config.yaml
hop_length: 160
text_encoder_positions: "learned"
grad_clip: 1.0
epochs: 120.9
Rows from block 4 of the text encoder, named by matrix and row number. Rows with one number belong to one neuron. Each number is 500 + 25 x the weight over its row's rms, rounded and kept within 0 to 999. All counts start at 0. Numbers have three digits each. After the name is the row's rms in percent of the matrix's.
# fc1: MLP up (text_encoder.blocks.4.mlp.fc1.weight, 768x256), inputs 0-255
# fc2: MLP down (text_encoder.blocks.4.mlp.fc2.weight, 256x768, transposed), outputs 0-255
fc1.430 062:521524496484453448532518522497491479533475517521535510501520512480493506491486511475506499484448470501470483496494502508491498534460524481474490498541500526493535518507476511482440529487498522514459530525484476515530487510486503508495510491501502516518469451467469484500545497512535473500505536509489472514501496507469516480500515503539485444492513426520478478501534486484486554466498512494490542500509506545495513508488460552481516468494531482540494481532435524509481501475485447527500517530483431470509510508471532476475537522460554453517543538499547490519553521484514504513441538516511500534503494483499515450532523493488479461521521506475486507430491533498517478499532488541535479495472489521496488494513518501506507517516509489512515511467520531483472503521489505
fc1.431 099:465536490476514543497466514523489441438499514474491512530486466504464514478502505523518466523501499517496501521491517523475515518498473498519464472507541489528457516517557520520491502486554503499461503513487516486544530492517460506505504484533563468499531507506471485477456491563480505482497490503510485481538517502504577501480517517518528547481491475519505529498482481521493560501502487486538493491511474480477528522499500506486508495506540480473487544481533508479521479527514516508491484515477507482479506544485511482465504511507494539525470483491492499514476505484523494479480455495490472531508523469496483479507475488465469444523525534518508417512468548496471485469525491510531486492510515567481465501430479525493496531504526486476509505468463495499493461526533504
fc1.432 107:515483462576550492533521503519505522507526484528516497490498507521411487497460488479517511511520486501564493534498501530498467500485509515484529501463505520520515468512482524503542497460493446487529550513494471484463513502432498456502497480516517478548517499489507473519488482542523488445486441518546510528555493490465482529509475532478527500519503488517441521475461493517480547492510487487475512527464523484510526489481535516523502486488513498481516547521525501532512472509537481506523517498525489497460497489508461511513504492516484515524485500518482477511480502480499498499492514483493485524455508527502512500522563539479491492453472537477498546485501527456499500497490478511474478458498500469490504471487540504509472468496500522490471475489508439530487483500546497
fc1.433 106:523484452520483538489505502503482493525515506496503557418572538495532534494499460495522483481513521482485535462543527529497467501475475550466511523495497523507491474500479480500489478531521516481462497504486471489475499510472545491495510524475507515522464460494475502475540494494507509546517517480480499493513503518511489507506473468534444495514551521518498498493465503454516514460476519532519481513426456471461534457539505496537511475498528472525546507502514503509507478495477483522469498457533484494507454528517543505478488539487512499549482492495508492462516487515507515523524487463498514512481497516493519515501509467560515469516543522479498518532481516475504492489482490481473478536517484493496450521513503506483510549544462490502533480474496456542483480512496495
fc1.434 115:505528493542516477496529526565486486486491504498473498498528507533428494488449530511516499486498528538491532503500463508487489488546505449493476510537449463484495501484478494525522499497535494470497470472461513456504534509514482498518502459533500531490478468526515488505535448518519476507537502477475499521494460516491507418472478544513479502481538517503523493497477488506516463555502510509528506533513502515488543495508494526503506548521526499500486481486481474459527535514526486490497488481550486541521475483517514528512506505476471462522480501527511483463494537513512534459465420473478506543517518482443468501457494522506568520499483530485518486491506475509504492509499479474499474508493510519459484496514521463502518519479539474533522494527513492524504483534475479
fc1.435 094:491486462493489462460474521485504473524509457508498518528506486527520485468473534518501515510537548505529485506481498490510478480518531491523491451545525461452556533473504529528510550526491528486479493478492481515479467512469477521499508519437474469494485525517449467555474482468522485513480491489527499473520497495503496520513476475490545516526522525484508502485528483519426500500510540514483497463490504561522520491496496515465509506488518487484523507516502506497486477473532478534541488475516528526471498503541502501457492500516506497519534498485535457481518530531499543462451536480492495477450519510472450465479502534482508481500504472534508505512480506467447497508487479546492527477483513519522495485539508516498539532509487484475505482524516548440533528493535487
fc1.436 128:483473522528471506517477530528518479486507464507522472479508488534501484468489479456548517512518518513494526531467498570503487474513511502546502513486508510486496548463510555473514524518549511495480520574510491500497464492495530488498471436498511515483529506555501525477519508501481527479550504493489448520511498493482485474505508482473503511536486510486475500501502491484514476465518517503452490503511486499510535513483498471483467539461503475487514535511503515536518475520537497542456528541488450477506478505502500507480498502528517470470480533489496460526530486496519518493455540466467517470499483464525458514491460490481464461520514500487487553517508501487511501543473506502549461461496522534532481510549504466464494508494492474471459547519505520441502469512521494
fc1.437 101:499454504509441441499488508506522486513480495467446490494498482507486534516511506552491484510525506507504511502474542505481484468513522520485477442505482505493453513522474494520491518527542468478516508518501499437475537494489498499512488513546487535491536537524475517551515503493486492538550530524502494495484455484504495483443503523519487481512537534510459511504509516488478486507486539525515479499465466473491542469530474509515553509528496497481486594457523505531523505543500537453477498491503496522538478486521493490552519538486513519496532491507491513480503505516484486481529459530477482513493489495447548495482497456509488534507489490510460467499496494500509503475506478506522538524512520527482446518520512437494505463476521476488482484513489497481553464489479498
fc1.438 050:527473500517496516498469516508461509448518525541460500460514514480491513503504531537489490525488549489495491514468521556480493503491501513511507476546471480501480451494492509477510460490492511514499479475487471500515498468535482484500499461505557519517515489514486540478499505506496481506495524542490472517466485510525521445507509508507438476488517519455452480524474483463487488473510500506502522451526513547446482524485496511527491513504553485487534475547489507495529484525494530501480498531518490494525497512531508493494490511494526492476523488516519526468514519494457570547501459506486441519451511498504543501484546469482518481474518491499504470517471467506523455562514528525500508473451489468531499481518518503486463491495531493494526508479544510536427529529508475
fc1.439 092:516493436454466456468500478509479470536483528545526474513521536501487463497506495521490509491551496518559514492491507540500477524492493496515510463534493499507531476475514494519497487472516498489472475507454498424479495543472486477515490558503525504518522478552518463489496498492501498472503522477537494492500472520523463480547502485509483514457526452522484531485520508496469495525512521487501457540456558478504463464477455478528512552511507512512484508501487500469489488535518518439528470472499480534500501480475471518528514510473537496517472472502512467524508498485493491546518507466499507502496510483493503520499475499478544530494537477547488478480483495509528524500504516493494503474555509538524478534463498508519496502471481510524502471515572534518534479464518485
fc1.440 079:461492486459487511495503454472515507458472508490481432511480502529442509462471552508501491502512527507474558481442524541508442509512480497474512512498509502476458497525549483492511533491484507521489514502477474484532564532494496509450480531525494479516511512474497477500474528508463523477521509534488494495500485487502538489474533538487540522538502503530470523492457504489503469482483462476487470509481481533503489498444508509512489466532484488481460543500532573511502519486573514523501531473469525508482501533488509553471525485454512497520488531513532477524521515507517482490516506501512508519522499531452487504482547520491473511530511489494493468528490505492458520483518461497466522517475509511493466471506545481511507516499499505517529497502519527517447518473477518
fc1.441 083:488540476503498482481540520466494520519520494489503532508505509479508488484460514530514506523550500496530518540513492516518468497473473495471479529515504483457485499490511512524567520524501493512502497513452475468461477464511486516471533490518489517542491499532523486521494527550514491491499507486537513511527530503507508495475518553489466525564494499523520515525488486461490478558489566555484457534513501489455459488494494505505489507474468489467507495485455509495500446527457483522471554491470531450492508474518471490498499489524518467491492480506488502472528505517503483516493492531520501517509516479522530505473494458491528454471456489506489524548513436501504504499499479542502447474509531475467500535497506517495519458476471473533505533478552477449470508512538483
fc1.442 113:525500554500505513483519493482497491528503532460508490466546478453496499521479534522464512497508492491518460475497524492491469516490524503501465495484518521528553449456527515518541458456478529488551502503493482469513472519481515476528488470534505447503540495491492460489480498527517537501530455495510478460495515531512481545542533546500544539495550509509511473482544488503493485528492534492527497465506495481561465506454510493504487523510505474491512503495477516520484492455491488484483474467536470518498466487508509470497528491510476514512479540518465490541513542557513497470491466533491497491472455518524519507476445532486496500488500546506493513515512478502547504482508452509508523500536512502520502486500490488543537451473482515472482466476474493476473467536508481
fc1.443 083:468488491529559501496517516494456495509515484441528475511493474508469543489497554517455493518537454478505473526541483507483494498506522563504521468489493484464456507518479487529495504490509469494497521505521533491507518515521516472556480492533493487482547489490507482492531445515473514500502538487522484499474569568493535494511521494493509510504529520437556535496472474465526482530481476525501530501511495496503526483530510460517499505476522519521531482441541475485459465483484522488489479473478499507523515497497531475483453505477499461472526529511503506537504489478490536489461455480496495504476485479470474523508482497513535493483527487500495511500499501438513465478545484500508502507468515533514516438471466536495507526498506531488488521516491519549510543492494499
fc1.444 098:495500514488483518507483515524485487463488506530473523494505530513537502503486501500520542460526514511529503489475483515509486520502432512479449530479451539525496474490493524504476483508513452474539510503446550472471534508519519505544520515476484516542475513491488495459498507511505485463527507529493474489541490535579545524509458460526478475490513491483504520504517489514500504529458489453538479507515539465503471495460487487520484518510513491529520487457510516531514495519538474461500492564506499533507487461462512489495488472511512491511448480454523536494540468497520524539491497483501478489481494498545479548540428487500506512437483464503496491475492494535501513520512475527467472498499546499516489459506548494511494502512471492500519487508521474505467514529475517
fc1.445 089:470443475564515501500517474517496511493464549482510516503480454501504467501461523516501478525533510479517555568529528502514521458479520499515510513495513519526531525510514519498493514508512484503553481509463519500515496445469483523494471485512505543498520477495491499465522513503494524499520474511488482512500498481486508561482474545495519522459493457512497448516513507484483477495525570477485468468535520493512506498527533474510491507497496520450487490482503504475479547541483488474524470492510473537468472513495517516451439499503519486512452489459523509487503498536495451502476479489496473532486492486517428529475465530529535465502518515522486488496503513485514522517493509480508538477492502485522449459494504486473516501594487524486521484517479507514508506501526476
fc1.446 072:509564532451475503561507499519481499502511481494518542454483515474459488497482524483525499490461454513530490506479480459526479491482509511506518528496509487464519507526488500523459482444564466512512489466444517497527468514517507500559508479495489464534442475524469484521506496549487519488495507525510526499474516525535501528448496533476509515500475510526492469457483480512455528529539497468489500534514456515516526500530489491534490468489491507510461526498521475484467508520507500494481495488480450508475535517478532464477491498504491521529521468520505513484502489525469500490484504499509552557495504473489465460522527524515506465532519481519534492492493499514499479517550516519517513521499518521480498470513544460506531509448484459526490487531534486486470486482554500
fc1.447 121:517480443530488471493453485470551502515459499462520481539511442535497484460541535467479487473532510476506477531485491477484511496555484493520528543513507548522476529494506523475491499498474522494494535517510501499490486540471499499489466509489502498496488519458492488485467543539513481590527523497512461506485531519523519527545532475539534520490517475526490485498465536477504463521500556499473504538527544485496495473502544473487450529499470481515467467492498513491478502475479549507491465531491513495495512556491527439466501508457507502510517484493472509509495497486484482547499547505506486510465498527548505523455511527481504489512478493475498491506475482491493491489494515480515494546492501516487469520493526474501480497485487500554509453511509476466509514493517459
fc1.448 082:460458479493487519538476498488502494534469513456567506489503538528520443515512506506503483486515497539488473531500560521515452479496537486551497493520479513510500469520482459476465475485433454511511480499484495502536504539525499556518464498511495513518486466472466511455490496547476518517491549495542520452486487511515499473484514479502489497473467553482488515528511509488508477509481486521481508484445485518550530496533496541473478476478533527535466530510524500520538467506495467510520476489535508479513520522518472515545510534485525477524481518465494479518486503506481496510452522525500503469460488489504503515488503457501521548529521480483510464555511487498513467490469507474462462514509477510484500490476524534522514512482518495527467530528481523504500475478478534
fc1.449 055:512480530524513557471510494488482469526479519492476494509482500478502508458455493521504558533497488485483495534507513545505493470468473479456518493530508484506516502473473546487515448483505515466538500587506494539497486450508490518542485500490505517510490481483489496466501497474502518513530513518463484527514497453511491485447528492485504528526484497456525525464551488520499499467496505504511457481508541532499523554480478562465488493496521534507483517510513487505493507463514489515524537493514525475505524480491531499513472527515479501501539473535507447475479510530450521510488535491514476517479528527456517478470464506457531436542480493480513500491539487470583539489516503479525476520484491503492504481496491509496516496529461495494511499489525482481455523477468493
fc1.450 101:507486522465509526480489458490533525508452524511473499544517439513517511525491499457489548512431513494470504538438497478478516490492541501493479509474491534461467507552449489523527528513500462471501524480497513502541539523506506521500494513492511481480492475498448511508532506540529494466542525467497457489494516538542508496442481487514500471471530485503472498443443471511488501476523510465500512509488480533521483517484498531531504515495503518480465501502445506550522484473508467493487514503483520487486494498468535521479494481514527485513476563496503501546511507532479493490485491498445522538457518491527492511503517493545528518510483482512485523523462522498464483512477514541515484495496542504471492513516522529506489541501541491505495479500481482480530517454557494
fc1.451 109:484535485480519502504475502526472506492490525523531524510520480496462469495467490491511495501481544456523589528498481459456541503485472495494489572510502516491497515504511518529490502527485460501522508506496438482524491485471486489471528496517472499495500498466460482483508506546514486475517463472511534474492457528487505493491542521511517514526533495520471504477512522511555528481524514505529506515498460495482518511516483484507473511496465464468517471478461484433492503494551502503484486503482498492510485530519546485475460519493517445515487488512514516503517540522468475458484494527436515572507514472522528461528518514484487500519499481469490491548493509466500484517508508534490519540490501553505451529523516514514466446503491539533478496474537511505518519458486497
fc1.452 100:500512522469469481522451531505533536499489534529510503496502506521535506540455485566551486492526521519529509523508465485493480519517478519518490501484486521470540509490505475482471492501531508473539530469456461464503528466538515511479516506493474501530485502501532470493510490472509479523495512545494461476502525523512500524507524477496506503460503502498480531465479487526521477541500486431489450533484476499480491450513539486519514453508528544519453491508528491527470478501499484486505470484519499515508469515473536529509496487493494468533474449531527537498476506525506522453521480489554484544504497460518485472505488533501552483510490465507498471478540516506516550507506499486492446495462500526509521454501484536510482519532519495499468454488542479508448531474472491
fc1.453 074:495531517510462472541523531510470480522489493531517556435510484511523484485538558457493469522475481511510505467490487506500476513492448477471502455483505501518508483488506485489451543470513466502473480505464478535508491538491496476529494491505468577510444451449516512491504537548487506505493501486465476512505478499534552495545538523492441461502505494526465475529499510522472517459471492520464512495495500494468492509486469519471524488502527503499482461527518494481552545503512482494463533508546501498527531520454502490500499525488504473517524514481505501485503497500492483523469505531517514500493517509568458472497528529448493482478497501504518492498504503537517488535523500524536504518487506499481470455465529486524539516485513503483530505529494529492464496541516489
fc1.454 068:511528473494497468500516481498498479508528489461499551456484505514482465533499473480532531487494498452488538477513499498465506480494499523529470463524520520544564486500470469470507549535527514483507500438521503478538530484524500513523475473497506486520455519470464522518453453531473491493510523505499506495476470547509490485485514504494528478486550496530462510519488498517453461502488509519465519517501503500477514484522577520479471517541480474518486542533543463532504498556468512512485561509509477529495524543492508478521530498518484460499490456463520503533507474452505478510488472508513475489469500504530529528474490484507492480516495518504476497486539455524457514508481476493443496519499481524490538516505509465506482485495527500459498537537505529495480510530499480
fc1.455 064:469507439492492510472506497466481461508563510501462503493470514501470495544507492525502492501530486500496549534462515495510489459524470488527489514499494459480474510512531529481501513517490467515516526471453483479500544473503513500490514535504491515531500516507498467453532465511487492522506440506499525475518512463504501534508499534472472475509477516511505510497543509520531508533478469497517469497519468531518447532517484488517511537534509519527459468448473497525447510528503506457499481494531470486520473498541488515465519518479529541535467508524500513490512508509476498493466514508459490516512495464553513496502482526469489487550443494560518469490514519471509506500535484518484517498521458446487504541467517533471519495536506447455511510549502489529487488523462512
fc1.456 076:488494514539503492493515490509484545524480522481517536491525486462509511518548467465499491522474470488466477515469471466475468552475503437515526517503478467509525499477542542492507558520499485528517484455483553499516542484511513493558491539524492494546474527489443528472537491465524519472534480511507506492525503500531523464505458526448517514527482542480460516513503474453498472532479514479511502495496507507465501457485479470454483487457479514496517481508522503534532519486491523520500524490480510475504531537519486448530498513451506482493476522513494522519499499451518490501501510476497544465494523490499521497530532476506496522488484540518520520497523516510478526478497512464508495464504447454492490539444510493493498465465532507532537496451509509500520502498510514
fc2.430 061:507503468471506494520523435508531497519518496503462501487475494466485474489568533483476497509522485490491521544531444519552505483524487517492494518540505499541459526455560505516492573458482469520488517460467574519528512488490484506496506511486490477509526546489494526496507563480474517505484537469489496520500477509499507513470494498524500496513505501517477486494490512499501515519482546493500464476481518446517518491543497523458503457502480522488499525526509495531537515504489532439497519528521465525523509495477495506503503497477524490447490506475491522502526531487537534503472499552486519492494508496456540462487536481469454481517518501536496482477515482534497455496489456497475494487465484482469504449504495472529523489486522552488488538519462491515512474499478513
fc2.431 102:510468521520511497509475477493499491492530526554510521449521536570489465505487507474473485481485500478526531538477495503475474484482479533477531538494517502501527528484454506513528499524529487519530519481551499508515463507504517502509502493472431488524512490523546519501534497503471497527524510485470485481478537539484491480544529503474473454499497481511486491457511473520516428477475521459496495495509506470556495537476531490504507519462486555501494459483537506509521461479441530483517529525508534494494530556502523518514516481513477470520449526493518462509495519483541504490505456501513494507496484458481495502500509497455467493477523519475509550540508497485503528504500466488513537482503481529451473449490464534476473490475526521514531503476515482498525501460494504
fc2.432 121:481521539465520509535477514526467502487492505470579498474473492486490510481535505541543501542468498470497485467493529513466476475525514471495479499511500474506502477546518519488516492506505526454515542481476523519482456483525494543468523478523452499522521506509517526507508577519491502528460512504465544478495494478474484514470491521501480476494504508502586543518517482461484495503456490476495510488491502515494490489515486500539517450510490505485488500509488526494499484521536427515467464474483473498523467532447509513513456473450498488511489533519507490489490473514507497541506531503540509464531511461522494506514482518474545495527546502526501476468505488495498495472502496489472508511508500530554490479525495482490522497486436506517511541515498538458531530463500469
fc2.433 100:475527510491508531486509471530512510550511505502499503477497513508441482452467486490474549485554542496485494498502515442520507529496486512461524502568489502507504537514540492491510503497505512488485488502482511485499476459488536534546548522465501467481539488461497533513487510521546482481504515518511489529517488457507495495509507445530521488502530503461523481494517483493469428515504464488484513512479501498502516538475521499511541486477473458479539512509488469497501512500517489461512516530456504483523488478485449515512536496508487545471508506477468486499500491498453488443541506515494488470483488510501514470512460510500503434537537510578465510499500494469488514550489477485537509506494491535484478506499470467523501536518461537519496474536540523525465492503526484
fc2.434 114:533493492503512464501491477469551473547506496507489519495503485484535471485508447493475465514504486508467539493514524477531535513469501480430498513506482488487488530475532525489457493506508506485520488505482483467481503529554503474464478487533459537486548519428501552487483496475531471513478500475519493513498452466500548507532525513508524477528471524494488520530500527468533544452536504536477511507511480491541479527506483496479488499524492527514516522518489509467523511559518500464500481493474481503437498482489491503512472498488541475501501495449514497476485534512452514499559479490489540526481485527490515488534480490461448487500485515474495479499472528525491527463525485513552503547486513472475507489539502505495544539533471521512479511508516476518529485487504540
fc2.435 092:496512476511535524468510487532519497479516515515474492518494504522529520485542448498510498491455473491492512466486493496498504518476495531487493520481508488492447547448504541491526444454505505482519504532529512514537532529486504522502504524514521494528502542471497482447488473555499498532452472527433513490538512540490496522551470525488501472533473511531503517507516492559521524457530478495489507505521462482519556474481522507487460499488459488533505549516516471488520506516502464507467505522475515508460490496464530527528478514503465518498514513472500500517486470479491469527477459518472491473503508540489520501483498499527469527515479504505447502495525509492532531499490495455445567503488521484526484471515475474489511500531491507527469513480509464474524478451460539
fc2.436 159:493524451551506522465482528504511500483507505496507512516481477541542499527524491502521502513458511525490459470452534518525504488553485496513473470478489515495497498495509510517535465499493482482498461490487462492465430516502504503543483476518489498538505526492479535513482516515489543495440501502490525487503519476500468533526543479422454513509451540525500493530477532491459502489511490519499534504515449499503478466488521500543519521519521511494511509517532503525471510482487447521463503463461489483403507523513487509520537492482480523526463525443527491465496484464506497491503484460449494495478495513492463509491491482485498541510509499490481493502508526488529527489524512483500542553515512534566527511536513507491490493519495521524547522523478511492501493476489497
fc2.437 102:495453504472513475496466473473505468476524527535515510473493516489492493470493517449472520537492488543495539492541517503542477485493483522450537505546495539461502512515499503496490538492519492540542497571482476492486516495525509495457484495522492510514474468506488523533495525530515488502529475519491471478458519477496518471499510451513500553492524507498551493536519490509521515506474491509475482508494505517531499507488508511531486534532520446510526493499489522518478492527486490491506495456476495521507516529492533509462517489470483486502463477413509501504483492467512502482451482446474498487494521543503545509453528432502481513536504517474477507524504494465516463500500507465516502484505577493549512511528485472474523490487483470522499536492494469468484542549526520
fc2.438 050:510486490456503485508507512511494494515516488468524505559435516512457491498482507493496504478510464525534508515500487501500526495560475466544483502496555544502517546483471549523498579542482457508465503495533489484535497531419491534477527507483420465467522488471488504464522464516463487501506514483519508476505476500492526497534480521512520472493505488500510496468494524531484456515504464492522491520492473467523535465511493488468490509508525486513482488432521504552480476508501507498550508471541494525516489536504493523478500488498515483505495492462507474563506509505504517459491522526487529511460530495511433479501475524482523517480505483491524534519485497525502478486468524498486519509520534490487503478524482551496532493500478478475512493498474488461545505494510484
fc2.439 090:492505439491461477525513486522535483495490535504475512521477502484492495454460490521478526511494462544525489574510513502473503493516517523483508544512501474504449480535498483521498531494453513486539563447522486461520514472516462496539501475514498529492507535484485540513483458502517507502506488511507538539486485499493529514532488442494497464493506513519508512515515475537525529505528497503446529443537487473484539532529514491467495499532525449506444499498478475554531510492496514499503512505494522508500498488489497501421462540498492516482494502522481507492503501468537523489524528548490506494539491512477537521542505502493496479475521488491461552497474514501497514527457458486498519516506474482517492479523463483492524488479472491543504494490468456497476529522469458
fc2.440 080:534505521527534515477497480497500488529499489516506558478505460544504520486545526486519539531496492510498521490471500521458518474530498505461542506504490471495487530479523486536495464508537505519531518466485522520501486491520514530498502542470510457539497511527498552567503440503478500480519556518457513486538508534442519491516515458477519464471492488504531496488473495491480522519508505472482500489515518491516496524492519493534519500455491519474503511506467515447539464522485542513482438490535462515491487499505499492478502454484487484492524533500488485512452515437502517526505478521530490481483544502498498485482475546449508456459499500465484543526465488494504502480497479529489502482507455493442533506508471531496459467500527522475496513499512527501519453504461489
fc2.441 082:479489491499504470451521491501503512521445512544493530535500500491500509514530468503549516478460490479501553523534509521533471502552536486530510519492488507486475542495470445536485471486499502464455506501486517506475510510518492494437464506494510494497502500484484546500480547504515517489496475493533476512556464494493498506463561491458519537544509504472456460540461460509505514522477492502514503467499485504474517477516491489468457477517536477512499499485513547473481523509493513492539519556455504502516486506524538514491480515498523502523489478517512474513468533518517514440456504489487483465446499523572521471496472498532519509485467519527511468502537502483479506502534480503448524489485479478489535503501471544493532518481469515520530494472526507491521468519505514
fc2.442 120:475519450472473463506457536523541507502495464475506465498518467488485562506480501519443527494540526517511518481517490493521508476484471504488491513433502485554486451499458498456458526508528497554429482437481513471480473536490488531499528481510461495484502491515477518508500478522528467489485470519515534546502464473500525494543518530506527493523504484506500510537491535577513513487516482526498513489479489532507471495521481449524512493474495507506494494501457505513464503510500493505497530486462525504491525501517509506517488497451474504495483512459491478521486528539515510533513472515485543471523524456488486552534527514484486545488512496484520500535486491511466539529506501503472442504499517543514486549479490489511514528482481511508522485489479463528507495484507529
fc2.443 078:489496500484467481498499511513508521531488530485438523556484514551498475485508457457488497491485474509494517502437465494511478463497507507529514503453501520501555487527519546519516511511497539496469464503495444502502483478528472477499501472503556503474506480511493480492501502493458503487488507493520499478512486527528463469468462509521451555530480487425485480508515545478484522506471498503515446502477517510545536486452511534493528510545493521495494489490476534542480500488531504501498466481494450504495538487489504437504497479492481535536498512501517519503476475507515480505518480531485542491507549488461517508558482513506506477516499512488495479484493507505567557485505524536523505539520492471492484463511488482474487507514490525506513520502506476508530539563458483
fc2.444 094:508523489458486495472520488481462495494510526514457488521489526469497466474450511518497449515546528529509526514523509444515547509488543484521472490514494473503550534494523520503517465445527519470496501491484464445516508475499487499479500495542489451486507530490512528504466471466485501479512530491553471485451498511464506458539481440471500494468499502499469445494498498524498484517518519479497538511480474503481489501505518503477512508524550501533452499502487508515468550537484512521500471528516498529512471489484524490505553539525478498511542476497519515490495510459479494520483513476518438489523468473502477515482514516505534493500539493491484532510467508475534497529532498535549492494499504529556557467549496516518470491513529474501521476485519496508477484495488546
fc2.445 097:494530495497498450526498498436514480500509490501555495498514510466495534525495477524519484535482508516534497483534505496495489478508482509531513507493478528502506508488500551536510487542471517488481504486496517505514511510500499469481491469467509423487458512512515489551481487552459529535465496448464437477481505519515498503497459504506492491507473498462490546508510485515508503456526551514509509528488455510517510541491499474502457518505552497510510491519526493530456468463509533495509483506490480494508447473501471483538518513488512507519516470450513479500510483491552479467507474502482469530535493516570517530502496532529474507524487484474488517493479496462515555497502478523530514499478455548498520468483481551498488506532472505502515528450520549460495536516481462
fc2.446 068:496486507485462494502526471493506485498499537500461489514499482516536520490536487509453494522552507485520533508489487523482523514497486572506475466495522479500520485515481499476534509496445501510473524534525481488481463530518529515483532492571510540498492532521483522518491530461475472482486516469515583487528488522471517499506524525517528491517502492486496534495480509459527469462448498491495482516457520534478450503503514489508483510521510450476504495494560516523504467480471529548499515532500530482494498506494501523531533508517513463480464484460477460503528494466536512520507513482461495484515526518441481555489510451446469535449468491482501495500512483470499475502476550443513463467514499485503492508492502544466495501518482509507520490495502495519501514527458526
fc2.447 126:502476492548504506499520457501512477505505504555534517518511499491524527481446466497512496518451472490485467545512475528519549495494490461473509536502493502478518522469494496500496516488493481521507513494533483470478525490516485532425491506505485506502513526473441490547464535521547550494476485448507513497494457494489517543502489542511476512491481475482500476515525515494540475511519486515520488487453489496496498481527525473537489493531534497480494486530502471530506559477543511478516455532508497518501479505482457512552526467466478506503543465486496517477503484518456529510532495550484468474466471520517499506452558492501495473510533491515518526504469488508511525522488510470481475483530525483524500510518478498469498465510505461549462546516431512502519488495506469
fc2.448 080:520535498510545511475515481478490521531515492508433462491502573510512495499514465570507517498495529488481552486510494501549480515519518497492516513449569532502534496491452490502501532479508488509484519487457493522452490479490488494533522500526480510482500481431517464498542518510478528501533513493471506491478487515510481484531485523556488516519486474472526484504501522507469505520546525500533520517464505516559446481511478476525493501469478458466474501468543481467536490494539535537506503482475452507497451504492519486463490513520497484475515533496459548481554485517508530513458501480507516464498478507493487476541508505492486507502475454490498510471482492482543478517491518536514498514485484510521491482525474519493481477513478466465510462531488470534477515513510486
fc2.449 056:531520479476474512501546492519515530500506479499508539534523497460521497506541491479460488533502533471480482504525456489483505460534507487522470499510448536509479483507490516538497502526530501505506496472453531497536505511563467545480506511483496511489508493470526486459525486459511488565470482505479545477544461494469498491508507514481500467499493492484498496501510517513508449484495513553520488475498511482475480496521518453502482507509512440499543483530551499482462511502497503490504492517487513512478532516504494492515481506492523511507511543516499473451476517521536498457531494459488516478535482457520534509521512518516534525473446472485476487520501439461483546470521488449466467487448483512488529536495483556491522467508460523528503487505520560494503535520495498
fc2.450 097:496506484498513515489518506522471434469451486460501507468501519509453479532523522502497518508536514515470514471502491543458499497516500499501529545491555468485479505517523518544478465543501513516505484474581467483502521482486509521496503487517495510517488534447519444511474503485509539495553488492494473497497488522497472463529516498512515469486484509495496469535527489481497505515469507506447497489492495516539474483490477497481500481515523490522515504496533509511493502489531524513523491497500511542506445512456524494521531471487534510481545502550521508520497468460526455524527502513535494523486509516473522501476487536472491451495504521470522492492474473450516503485454469444533484521515457519486483531476513521473474551477537487474473517546497578498502468520471511
fc2.451 110:526520558500466548470481480493481477550514473531493530470510494475529519544536468512517510478502451554488482483493488477506506541517491548466498498474546490460500494445543453503510491483479474482530539514492490489524516508489512550473490481481479556538496502539489451535545503507490500531480493482523486472430487530488465501472500524504492546485480518496547525475504498514478456544493534542506477541500496486516480504461523504475471536453518527478481448485528503505490496479506520463505514475522518498489455500493518558501542512492507452512529486470511491470541468523500534491473489465498491520511506501485480481451492461506501503535483497515473480470487507505499522493493542471501494527508475507478511488521516514478497508519530485530493503540523503499499476477511471
fc2.452 098:497532488522461565512526543510497484518534506533498508511532534490493482491521515508465484509544521488497484464502513491531528499522512497472506515493481498512548490532526520482494511489511458514459491481545434512486521486471497483537445490519522443489480500523498487535485461488496565515525550481539486483506562493482553499489508471523490512470535502565474516497513505454480480504503463476495563502483511494519513516486452492477464526487538467483525524535435491513494500513490536498461506533506495489510502500524490488479522509506525501518493508519512479489508498555510483527485486442514491464514505509506447490500483499483492456481480528524491517481520495452467472487545447490481483446530504509486489514518529511480474477516493477469481515506515455532497484473488508
fc2.453 072:542504488481516464483554441464536509477502489494497506501477504458440501481521520475506505459511510477492471548516486537495486495529494487510515458533513502479488474455510545521513510514499495558495534485507551509539501494502500534501555499472529514489528540498530511488529540467501505493477523513524482516473518487492527463502486472527515468508521463515510477500484508464488501485476506462499494528491480476507511488512503499465460484483490502483490504466486524524505510517528541469510489507521466564530492482477511501514462480460544477447531530491487508496505519517529568496452528560528517469512510491537535452474470488478492496511511481507531479496508455546488475488485493553540516469476505458494497479514503477530498481505514509485503518431514478518500461486463510
fc2.454 071:545477540505516484503526500505491498487564515508501479485461476512512543496524501502487484527492500469478484527505477499531516537512529472530508522500509483482491526454471532516464483525525514487467487539509513505500454506439519491498530492538482502470466495535490527491529510516483475470502472451495448482431525520515505507503473535502502534447534536480503453522512495539472482503509496509553480518497455501502481432467506495519487470522510496502511553507455526501479500434537531508495464486475483512499491479485508477501490493485538555480493506503505484481489535494472539498529526473517539498482500548496509465474478501507521467448525514482478515512482501453511452507530514506514487526499510490490516469510488529532513524515512460485545500486484458506563514492515537
fc2.455 064:516529469534522510501479521489472522496470502467439502452508481533505533476493471501452485452509492523522494532544489506462480502459512527500550520488506504529469490544468499488474475517498495525525500515473466510494491519437547517497485466492530498503497515508487498542456517508518480526518495511522509458538443510504519477537499468524561538516479511530484521478489537511521478577476488496481540466517486465506504496492503506494504507471495496528478496547490490460548545489526481509493532474523507521536519459514477499529506495505481465513517482483435501481497508463506495521505512492552477498460548482461523486522505503494497514494491525488462467467492523509495509494474505541498478553440526522468493475518523525486523543478476501502517506473513492468471509491474487
fc2.456 075:519502507458497477484473498545514494468506525494521422502513503446512526461546503551497484477506477483455522497519456538469499474476537499502493527449460525507499531507504543526508558479522496502503467494474453519518500502477502507507488490467488482483503468490509512511470488489477480519511449509508525519492468489501519522483498499536488519503502471523507453500509503507491534466492512537499513462475479457480506482501502539543517481535521534476480521465512518443512517481467523500496495502522530534513498479474518502471522478512483502512508523493508556486486537543528512505479532516484500483479547520465485495536496494488569512510533534511452498447494474482493514483496502500485522514566544498507511496503531427548514539479498483489451484514522471524490501481467517